A small image classifier, trained from scratch.
Model: 40-pixel images, norm layernorm, activation star_relu, patch size [2, 2].
Training: muon at rate 0.035, 10300 steps, batches of 512.
Rows from block 5 of a small image classifier, named by matrix and row number. Rows with one number belong to one neuron. Each number is 50 + 15 x the weight over its row's rms, rounded and kept within 0 to 99. All counts start at 0.
Before each neuron's rows are labels from the 100 images, of 14848, where the neuron reaches its highest value: "responds to" is what is common among them. Only what is clearly more common there than usual is listed. The data: retinal OCT scans (Kermany 2017).
# fc1: MLP up (model.blocks.5.mlp.fc1.weight, 1152x192), inputs 96-191
# fc2: MLP down (model.blocks.5.mlp.fc2.weight, 192x1152, transposed), outputs 96-191

responds to: finding: drusen
fc1.420:47 44 61 63 50 54 54 51 50 52 46 62 60 51 66 50 60 83 56 78 47 35 72 81 48 21 51 64 40 53 61 38 49 48 58 69 94 45 58 62 63 54 45 65 54 32 29 45 59 60 42 19 00 37 52 50 70 81 48 36 83 50 48 49 46 43 36 58 63 49 38 19 69 49 58 61 57 42 74 44 61 52 59 60 69 48 68 70 28 67 63 46 52 57 23 25
fc2.420:68 45 26 46 64 64 53 54 38 35 52 36 66 43 62 53 49 33 46 73 53 53 52 51 45 56 51 59 45 27 57 31 37 48 85 36 53 60 48 55 75 36 56 60 66 43 66 70 42 53 56 56 51 71 42 34 51 34 28 36 41 47 61 54 55 52 51 55 40 33 46 65 63 70 47 31 54 48 86 75 35 63 48 55 26 56 64 80 54 50 51 69 59 74 65 38

responds to: finding: drusen
fc1.628:40 33 72 36 21 47 59 77 57 62 67 46 52 60 39 52 48 56 56 27 41 47 25 45 48 33 69 76 40 36 73 56 51 49 67 48 57 46 44 60 45 47 33 56 29 56 53 63 41 68 55 58 53 37 60 47 58 74 71 47 42 43 75 52 33 37 64 68 32 42 24 70 36 32 35 00 71 47 61 64 19 33 62 62 67 19 54 83 54 57 54 41 52 62 40 52
fc2.628:47 49 25 27 43 27 79 52 58 52 60 39 57 26 63 33 44 49 62 74 27 56 93 56 49 66 50 61 44 81 70 56 40 15 62 56 43 38 60 41 21 45 47 65 30 52 68 42 41 63 59 45 39 33 31 37 76 35 38 80 69 32 61 31 39 30 37 17 77 52 49 62 63 31 42 65 51 35 58 68 61 41 69 65 56 55 67 41 72 74 62 51 44 66 56 51

responds to: finding: diabetic macular edema
fc1.32:32 44 32 42 38 52 41 47 40 53 50 28 50 78 40 63 41 58 46 55 68 53 69 29 27 65 43 43 44 38 58 80 53 48 39 36 66 40 61 52 55 68 57 43 14 43 33 63 48 39 83 61 49 53 56 37 54 31 56 24 42 23 57 48 35 22 77 28 41 41 74 38 35 56 32 60 61 49 51 38 35 57 99 47 26 60 56 55 60 48 27 58 61 41 50 90
fc2.32:25 24 80 59 48 54 68 52 50 13 66 36 32 51 40 67 39 66 49 27 66 44 44 59 77 36 27 53 54 34 70 43 38 54 39 47 48 49 42 59 36 68 40 31 70 55 50 49 38 47 71 40 69 66 57 49 52 81 77 19 84 34 75 66 53 51 57 39 54 28 47 52 56 41 38 53 45 34 66 54 28 44 16 20 55 46 52 66 63 60 62 55 68 37 72 46

responds to: finding: drusen
fc1.105:45 65 34 57 31 43 60 69 53 61 65 32 63 69 44 67 56 41 48 82 58 70 65 49 48 78 53 40 45 28 38 34 48 68 25 29 47 31 55 43 47 55 53 33 47 50 71 50 36 52 54 46 50 60 57 26 38 50 52 36 56 50 58 61 54 60 44 44 22 32 28 57 35 50 41 79 49 24 69 55 44 45 57 62 74 51 43 74 36 36 66 60 69 24 39 62
fc2.105:57 28 52 62 46 71 68 34 45 40 49 47 45 74 61 61 38 67 42 63 42 62 26 36 37 61 54 37 57 37 73 54 21 63 27 58 62 68 51 27 47 47 50 54 28 63 53 69 44 54 94 50 39 35 54 69 47 61 40 44 59 56 54 48 47 30 63 60 57 53 42 74 49 41 19 60 50 43 47 51 58 60 81 46 56 58 35 98 55 97 39 50 77 59 36 52

responds to: finding: drusen
fc1.301:37 50 76 49 29 47 52 51 58 68 57 63 45 64 57 47 54 74 41 36 31 33 36 33 65 28 63 59 22 58 68 38 52 45 67 45 46 29 55 45 39 55 49 59 39 55 57 57 49 58 57 42 46 41 76 51 82 74 50 44 40 31 75 38 47 37 40 61 28 59 18 52 20 41 44 00 64 43 35 55 22 25 65 76 46 38 51 60 50 57 38 43 50 65 61 54
fc2.301:31 53 75 43 65 36 81 50 57 50 63 59 43 22 54 47 41 68 45 56 61 90 89 42 43 57 33 44 25 64 53 62 57 40 54 77 48 33 46 56 38 53 69 29 58 60 57 25 52 72 80 48 57 50 18 29 64 28 44 84 53 13 80 65 59 58 31 19 64 48 47 37 71 28 59 66 69 61 41 44 39 45 41 53 68 55 38 47 48 49 54 59 42 51 41 33

responds to: finding: drusen
fc1.499:35 52 53 61 86 40 73 33 51 68 73 57 42 39 63 76 39 60 39 37 57 45 31 61 46 39 49 79 27 33 69 50 42 80 62 42 68 75 52 37 61 37 48 63 49 27 69 42 68 61 49 52 65 77 44 47 44 36 50 16 23 41 46 38 62 39 47 38 30 71 51 63 61 32 57 00 35 49 66 72 29 48 84 42 32 34 63 40 42 28 68 65 57 81 67 25
fc2.499:46 65 42 50 66 78 50 67 50 39 48 39 44 28 36 30 66 47 68 33 62 29 65 32 79 52 61 49 22 43 28 61 48 22 71 63 85 69 46 57 56 76 34 28 50 50 55 59 63 39 55 64 52 60 28 20 33 32 42 60 30 86 56 36 37 58 55 62 55 35 24 76 41 58 43 46 41 53 58 37 63 44 70 35 79 62 36 75 53 28 43 37 55 58 44 23

responds to: finding: drusen
fc1.537:43 54 51 37 28 49 55 63 36 66 57 39 53 54 64 59 33 44 29 40 43 59 58 63 63 21 31 58 54 56 52 42 67 52 62 51 58 55 40 37 69 60 35 45 42 49 69 36 63 50 51 36 47 29 59 62 49 44 35 68 54 42 20 66 77 68 66 59 68 47 34 40 78 53 73 46 52 77 92 51 49 55 12 53 30 75 58 54 71 58 36 59 80 39 41 65
fc2.537:33 57 43 54 36 53 56 53 47 51 48 33 47 43 57 35 34 50 39 40 76 56 30 62 51 44 38 73 42 53 89 60 51 48 65 71 47 58 42 54 70 81 45 67 27 36 52 69 30 56 80 48 38 59 65 21 49 47 56 46 50 39 54 41 50 39 29 21 54 65 39 43 52 62 35 61 37 38 24 51 55 54 47 24 38 35 34 88 88 74 52 25 23 36 43 60

responds to: finding: drusen
fc1.139:52 53 41 48 39 57 64 52 69 51 53 54 70 72 51 46 63 49 60 47 59 37 53 65 54 31 34 31 74 57 57 38 36 81 40 65 66 41 37 51 52 55 47 64 35 39 78 70 63 47 82 79 42 55 66 52 26 70 61 51 37 53 41 52 48 43 68 39 57 56 60 13 36 48 65 51 60 37 60 54 85 57 46 50 68 48 47 67 25 41 46 31 41 39 45 69
fc2.139:70 34 41 71 65 55 68 43 74 56 77 39 71 65 61 38 28 87 43 47 49 36 62 74 38 56 52 59 17 26 72 59 43 23 56 35 63 69 48 37 48 28 22 52 49 39 53 49 41 71 24 59 52 57 47 13 46 37 63 54 56 45 68 70 49 66 63 35 49 63 52 74 71 33 17 22 79 55 58 49 31 52 55 36 45 45 62 70 40 49 49 57 61 67 88 38

responds to: finding: drusen
fc1.60:40 63 43 47 38 65 48 51 27 62 61 24 34 52 54 48 45 63 29 34 51 79 71 40 69 41 55 50 60 53 48 44 65 54 62 56 51 58 60 48 45 35 44 45 52 34 81 16 65 57 63 35 58 49 52 74 47 50 35 64 39 69 19 80 83 75 64 40 48 64 34 31 82 48 49 77 70 68 73 60 50 49 20 54 44 70 19 68 69 55 36 69 75 40 50 64
fc2.60:50 61 46 73 57 34 56 59 31 42 48 50 55 44 43 53 21 55 41 65 58 31 57 42 51 61 56 71 36 47 57 54 70 49 91 70 60 54 69 47 16 60 57 37 33 35 39 74 43 70 79 66 19 54 63 24 47 30 47 32 38 43 48 35 33 43 55 33 59 73 49 45 61 43 50 42 28 44 26 81 51 32 61 54 36 44 37 57 67 79 62 18 19 29 43 46

responds to: finding: drusen
fc1.575:43 72 37 50 58 93 54 49 44 64 94 55 37 42 52 42 47 43 38 53 52 40 41 49 42 37 46 79 75 56 49 54 29 60 39 61 65 39 60 57 58 53 48 58 60 52 70 50 53 81 27 69 48 86 36 58 31 53 37 25 70 72 50 34 77 56 41 36 38 45 39 50 59 55 62 00 41 34 44 71 53 76 66 23 41 42 46 63 32 47 51 68 49 67 54 41
fc2.575:35 50 59 60 63 51 64 72 76 66 50 52 46 72 48 40 62 45 40 34 52 25 63 59 62 14 29 42 50 56 76 55 75 49 39 51 70 66 36 45 41 63 72 26 70 61 37 61 37 49 66 46 26 50 59 50 43 43 32 65 50 48 66 62 46 61 43 61 55 49 36 31 71 63 84 93 35 19 51 39 48 43 29 63 55 61 73 52 30 25 67 48 47 79 62 78

responds to: finding: normal
fc1.370:65 37 26 32 64 51 44 35 50 68 56 33 54 78 44 48 43 54 35 28 42 27 21 37 42 46 87 58 62 44 61 58 52 63 29 36 36 73 26 23 68 60 57 26 58 57 64 58 41 32 46 35 41 29 48 65 32 11 33 67 38 56 61 36 50 54 46 59 19 33 44 58 44 44 57 44 49 45 51 68 50 68 48 43 45 48 48 64 47 23 24 50 53 63 24 17
fc2.370:43 42 34 21 76 38 59 70 38 62 42 56 82 62 34 59 36 32 63 51 30 34 67 54 39 35 60 33 66 54 43 64 61 79 53 55 60 73 44 59 35 48 25 51 60 44 48 44 55 47 78 58 38 34 31 57 46 54 46 27 65 42 24 49 61 42 59 56 57 57 35 71 51 57 61 45 21 46 36 32 35 66 59 51 34 79 68 38 68 07 51 57 83 55 32 50

responds to: finding: drusen
fc1.592:58 48 45 53 33 57 56 68 66 48 65 43 46 44 64 65 32 43 58 32 52 53 29 34 53 61 28 64 61 68 45 53 75 67 44 40 42 64 47 39 53 33 79 53 47 66 11 50 59 46 48 71 22 66 42 64 49 33 54 82 44 68 48 59 46 61 75 29 48 49 57 65 73 69 36 43 30 20 37 51 60 99 50 37 41 58 45 61 38 56 39 49 64 53 78 27
fc2.592:07 39 72 36 50 54 36 34 69 58 49 28 49 21 63 45 57 47 52 57 44 36 46 66 48 22 61 71 58 37 33 55 40 35 80 58 67 62 30 61 68 56 57 86 52 26 20 48 48 29 65 36 47 68 20 38 32 49 31 44 61 45 47 55 47 44 55 69 28 42 46 52 63 61 56 43 62 29 60 54 67 73 58 36 46 33 74 45 50 33 42 40 63 68 60 38

responds to: finding: drusen
fc1.464:64 39 70 39 38 26 56 42 63 37 60 65 45 39 70 65 57 53 42 46 42 03 55 51 50 33 36 49 61 48 55 69 70 54 60 43 69 70 39 40 46 75 72 80 74 45 42 70 50 50 41 56 39 79 21 57 56 24 70 40 47 22 45 52 56 59 23 36 27 46 55 41 63 64 62 16 25 02 48 57 60 62 56 39 58 50 32 52 31 46 45 37 33 69 59 59
fc2.464:53 47 58 42 63 53 81 41 68 50 37 67 46 44 49 38 47 67 65 29 60 47 61 62 38 37 43 20 64 54 45 50 40 48 52 38 58 61 43 39 54 45 39 25 37 36 61 54 29 41 37 24 15 48 46 31 62 63 63 49 76 74 28 66 37 55 30 47 79 37 20 27 62 34 41 63 64 45 44 62 68 12 50 58 53 59 40 15 40 29 60 79 44 78 56 40

responds to: finding: normal
fc1.364:55 65 71 57 34 30 67 62 69 68 60 34 37 10 62 48 53 28 30 43 53 80 49 50 47 57 28 33 38 44 50 55 43 54 37 86 58 61 49 44 34 44 44 37 39 51 49 68 44 57 54 33 68 56 53 31 65 32 17 55 31 76 61 68 59 06 59 39 41 74 61 62 49 22 64 42 65 67 21 49 57 65 68 38 46 81 42 57 65 53 57 56 32 69 25 36
fc2.364:41 29 32 32 74 43 53 48 58 45 55 51 60 23 32 41 51 36 70 49 24 78 70 49 53 21 43 28 70 43 60 62 87 25 56 30 76 42 50 65 31 59 68 29 98 58 27 53 39 52 50 86 56 44 42 44 71 52 47 63 46 66 56 60 23 50 80 58 21 57 44 60 38 36 48 55 39 41 35 65 39 26 59 82 17 30 47 46 29 56 34 27 65 63 50 79

responds to: finding: diabetic macular edema
fc1.627:49 41 49 48 75 58 69 53 53 60 46 35 48 31 50 71 52 45 45 43 64 26 83 30 61 37 48 62 53 64 41 49 49 61 48 83 38 39 77 51 73 68 63 63 91 50 37 30 31 68 41 52 51 11 41 68 47 92 34 55 48 55 44 44 74 30 41 28 19 38 59 35 30 51 69 52 53 58 35 61 81 33 57 45 74 55 50 31 45 52 62 63 47 53 63 39
fc2.627:63 50 58 34 45 35 56 59 49 52 61 63 34 63 48 55 67 49 67 43 43 37 63 45 57 59 35 28 58 53 35 54 39 06 54 46 35 55 64 60 56 52 67 43 20 60 43 61 66 53 69 79 56 21 60 75 41 68 44 70 39 37 26 62 45 80 53 52 56 67 32 44 22 56 54 49 38 48 74 50 86 61 61 40 48 25 48 68 36 48 46 57 31 53 59 51

responds to: finding: normal
fc1.743:46 66 44 66 45 42 34 81 72 41 51 51 71 39 35 42 53 57 40 39 44 51 36 70 45 59 66 37 63 59 63 46 48 44 44 36 64 51 56 50 36 71 14 58 31 24 55 36 65 46 26 43 49 61 22 49 38 70 47 41 71 46 47 54 65 62 50 43 56 35 39 42 52 36 60 54 63 54 57 51 48 67 73 85 11 36 81 41 51 38 56 43 53 61 28 38
fc2.743:56 34 33 37 42 43 50 70 36 44 44 51 68 62 57 37 38 22 59 55 47 58 70 51 35 07 51 45 39 34 58 34 65 56 63 34 87 71 45 62 41 45 76 68 55 80 47 62 68 52 58 65 60 39 47 33 75 46 40 30 48 47 72 51 52 31 16 40 67 23 89 73 75 52 63 48 66 43 54 50 37 33 56 67 59 67 45 48 45 55 39 61 53 46 56 45

responds to: finding: diabetic macular edema
fc1.118:45 23 33 57 37 49 42 52 36 31 58 64 48 54 40 75 43 68 53 47 45 47 29 50 56 80 50 92 52 44 55 94 52 65 35 49 68 71 44 41 26 69 37 62 55 61 48 36 54 36 42 27 56 46 35 39 14 42 42 23 61 57 44 35 56 55 25 34 49 43 58 69 65 53 38 35 32 77 41 68 56 57 50 30 42 29 15 79 44 46 28 60 37 42 51 39
fc2.118:74 51 34 67 49 66 57 31 60 70 19 48 68 49 40 28 32 28 46 61 40 02 29 54 43 44 68 45 55 48 46 59 49 54 50 50 72 38 35 39 47 64 46 24 47 53 41 55 46 48 63 67 47 48 53 47 47 33 89 20 51 66 32 65 69 35 51 52 73 54 46 47 70 71 51 56 34 56 46 39 67 55 53 54 51 37 45 63 43 61 41 75 64 69 53 66

responds to: finding: choroidal neovascularization
fc1.330:70 16 26 45 75 27 45 70 39 64 55 42 84 57 52 63 89 47 21 48 38 46 64 37 32 35 55 68 60 39 73 90 51 37 40 67 36 49 44 63 34 40 40 62 54 69 47 42 32 29 62 59 37 79 59 54 38 62 61 61 38 50 43 37 48 48 34 36 72 44 53 57 71 37 51 46 34 50 38 40 74 30 53 38 48 37 47 59 15 51 81 43 50 51 42 67
fc2.330:59 67 41 71 64 66 40 32 64 51 26 61 64 71 51 54 61 36 45 45 53 32 46 49 44 35 66 35 23 47 36 69 30 69 64 30 72 64 46 45 53 37 42 61 37 21 39 48 60 41 49 51 57 80 51 68 20 68 53 51 59 30 63 59 47 38 59 61 46 49 62 45 51 59 62 45 31 64 30 73 45 68 62 79 64 54 55 73 59 42 15 51 39 43 41 70

responds to: finding: drusen; finding: diabetic macular edema
fc1.725:54 72 62 42 20 31 58 45 60 45 59 39 76 49 34 57 76 37 57 69 23 46 43 75 56 40 44 75 54 46 47 29 45 73 58 45 51 46 49 57 41 41 44 57 60 48 36 33 70 84 26 61 31 50 50 45 46 39 47 65 75 45 31 26 36 62 47 32 59 33 33 61 61 59 48 71 51 64 44 42 52 61 24 67 57 55 46 51 38 37 57 46 72 39 49 38
fc2.725:49 54 57 56 38 58 25 31 34 63 55 72 84 55 53 51 60 59 50 59 53 62 38 48 62 40 48 74 30 77 35 46 52 51 49 49 26 16 54 68 49 32 57 29 31 46 40 73 61 53 67 32 40 46 41 14 76 53 66 61 45 78 55 60 29 58 49 66 65 71 51 57 44 59 60 75 42 55 65 58 43 57 48 59 57 51 17 55 56 71 20 45 55 33 65 59

responds to: finding: choroidal neovascularization
fc1.749:36 45 42 59 31 54 62 18 51 57 36 18 80 11 62 53 32 27 45 67 61 46 70 40 51 33 16 20 56 45 53 77 40 38 34 62 62 56 68 36 58 49 64 67 52 61 48 42 47 57 30 45 43 47 67 95 58 53 56 24 56 63 54 64 62 48 63 49 53 83 39 43 50 21 41 29 64 50 59 57 40 59 63 62 45 43 32 38 49 59 42 49 44 28 39 71
fc2.749:65 68 59 65 58 38 24 71 33 51 62 25 43 44 61 50 30 61 41 42 67 27 52 36 35 62 30 92 72 39 72 34 42 69 57 50 51 52 43 38 57 58 44 71 54 63 47 67 64 58 49 60 04 47 27 43 54 39 55 56 32 43 94 59 51 36 45 51 32 59 38 50 68 53 40 51 57 56 61 59 86 73 11 41 21 50 66 71 53 65 30 62 53 58 48 45

responds to: finding: normal
fc1.4:69 54 36 59 60 35 44 75 42 48 52 30 61 44 70 38 46 59 43 39 45 58 38 60 72 46 65 36 58 52 43 45 30 36 10 72 81 68 57 45 43 26 35 78 40 45 42 64 57 34 43 21 58 47 54 44 70 48 52 46 55 57 54 79 75 11 63 39 45 74 62 52 59 44 66 63 53 60 68 49 70 86 80 55 32 48 27 30 67 56 45 58 15 58 31 49
fc2.4:57 27 37 44 40 33 42 59 42 24 44 47 69 46 49 62 56 32 55 63 45 42 63 40 44 70 19 58 50 40 33 54 68 63 67 40 61 45 45 72 39 50 43 53 78 25 43 51 66 66 59 72 53 54 63 75 54 37 49 55 33 84 64 50 52 36 72 58 23 53 51 41 49 29 51 83 28 44 56 86 48 56 59 60 40 28 56 44 50 46 25 47 56 39 62 41

responds to: finding: drusen
fc1.201:63 52 61 47 37 61 65 64 50 60 44 37 51 64 55 49 53 51 50 47 54 67 28 67 40 54 44 70 61 58 32 64 37 34 73 63 47 28 67 40 41 44 54 61 52 42 76 46 49 58 32 44 65 43 70 53 74 58 42 44 58 66 31 32 49 38 11 54 47 26 52 39 54 62 38 70 71 41 37 50 64 78 47 50 61 65 28 34 30 52 45 69 43 55 52 37
fc2.201:48 60 49 58 63 36 82 42 56 47 44 54 60 52 57 45 35 56 72 29 56 55 80 50 57 58 60 49 76 75 56 83 31 25 33 57 39 65 51 34 49 67 23 31 47 45 31 74 62 27 28 61 33 34 43 68 76 41 37 51 57 63 61 58 58 69 60 57 64 37 55 78 62 82 39 57 46 40 29 33 76 68 44 51 28 58 49 26 44 09 40 45 48 60 24 51

responds to: finding: choroidal neovascularization
fc1.106:62 39 35 61 45 38 56 57 60 50 22 29 39 61 49 45 62 76 42 49 30 50 40 78 48 52 50 60 60 27 52 38 57 84 45 62 40 80 90 45 46 65 42 45 35 45 40 44 45 50 55 45 40 37 44 80 43 62 57 44 44 43 31 54 45 41 70 36 37 65 58 64 14 45 55 79 42 29 20 29 56 35 38 58 69 72 57 65 61 68 56 53 44 65 40 55
fc2.106:65 51 80 68 47 83 53 49 65 29 18 65 62 49 66 33 43 52 42 67 49 42 75 60 34 50 60 60 44 36 52 58 58 31 25 62 38 64 33 38 63 61 39 46 34 43 26 53 68 75 38 66 64 46 42 49 50 61 46 70 50 57 72 54 51 37 70 43 62 64 54 55 45 42 63 62 60 20 62 77 27 41 27 52 32 44 24 76 29 68 51 36 58 52 24 45

responds to: finding: diabetic macular edema
fc1.108:40 34 34 55 58 43 40 42 49 52 80 65 55 46 45 41 53 44 43 52 46 56 55 55 59 51 70 50 35 53 66 64 60 78 48 59 50 40 31 58 40 46 57 55 48 52 53 45 57 85 51 28 56 42 36 22 61 17 43 13 16 15 61 37 43 50 65 47 50 35 67 48 51 45 50 53 53 65 44 61 49 46 49 80 34 56 46 58 38 18 77 70 55 21 58 51
fc2.108:29 40 28 35 54 48 69 60 47 41 41 72 56 56 58 38 45 75 42 57 52 77 54 35 36 47 43 41 45 50 55 33 57 42 43 67 52 69 34 39 50 53 37 39 49 59 78 22 77 42 69 57 64 35 45 43 16 56 48 56 40 58 73 42 34 72 55 49 35 60 55 64 70 24 63 54 66 35 68 44 57 54 60 27 54 90 53 19 57 39 73 33 28 30 59 52

responds to: finding: drusen
fc1.497:40 42 61 51 44 89 42 41 51 55 34 45 33 44 16 77 72 55 44 51 49 76 18 66 25 32 56 40 63 32 53 64 27 40 46 53 29 42 29 41 52 27 33 60 46 60 50 25 54 63 45 53 67 70 29 44 59 51 43 48 30 74 65 50 53 41 29 49 40 40 74 73 57 47 84 54 58 47 28 82 56 60 58 18 51 53 45 31 58 51 53 72 67 47 46 53
fc2.497:33 43 47 36 63 71 33 71 63 42 61 75 64 53 37 39 45 25 59 45 46 25 74 27 61 71 60 46 47 65 52 44 62 31 48 47 55 89 49 62 88 79 49 54 35 18 38 67 62 47 45 63 41 43 61 33 36 31 45 26 28 81 48 43 23 54 49 73 56 75 74 70 54 62 66 39 40 37 47 61 57 40 50 79 25 71 52 47 70 44 38 46 35 68 67 70

responds to: finding: normal
fc1.22:41 59 66 49 68 46 47 47 76 48 46 33 45 62 64 65 32 60 19 29 60 24 68 53 43 34 36 60 76 34 56 33 46 61 52 55 47 52 27 51 59 40 38 78 39 47 72 28 50 31 42 53 38 31 73 55 18 29 73 63 46 63 65 46 52 18 45 41 27 73 44 60 65 73 42 56 29 66 82 53 57 29 58 44 53 57 56 56 54 63 54 48 41 62 39 28
fc2.22:62 78 58 61 57 54 59 58 30 44 76 48 62 75 17 48 31 43 57 89 38 47 60 43 37 39 57 42 44 34 34 54 61 43 23 75 66 50 58 35 36 27 17 80 48 29 50 36 50 69 42 53 48 88 34 60 68 56 38 45 39 55 56 80 22 50 35 58 45 75 53 63 55 34 59 51 52 56 45 49 31 73 30 49 33 48 44 63 53 44 63 43 72 48 53 42

responds to: finding: diabetic macular edema
fc1.212:55 58 53 45 44 42 70 51 56 63 65 58 44 31 39 48 60 58 40 61 62 64 56 34 40 65 62 40 58 25 39 54 55 25 51 68 55 56 58 39 54 48 55 63 51 35 54 57 40 67 42 40 63 14 89 40 51 38 31 43 51 43 52 45 65 04 24 99 60 31 50 55 43 59 35 54 56 46 65 52 59 56 60 38 41 78 44 50 62 45 37 52 29 16 15 55
fc2.212:42 51 57 65 55 68 31 61 86 33 49 31 48 72 34 42 45 63 20 41 61 61 62 45 52 57 44 54 17 21 63 37 69 44 50 68 41 52 65 60 55 26 45 42 50 71 52 53 62 48 44 42 44 40 27 61 56 63 57 35 65 58 55 27 51 66 60 52 49 58 56 56 43 74 48 19 59 63 70 37 26 33 49 56 25 36 77 47 39 43 62 81 57 63 47 38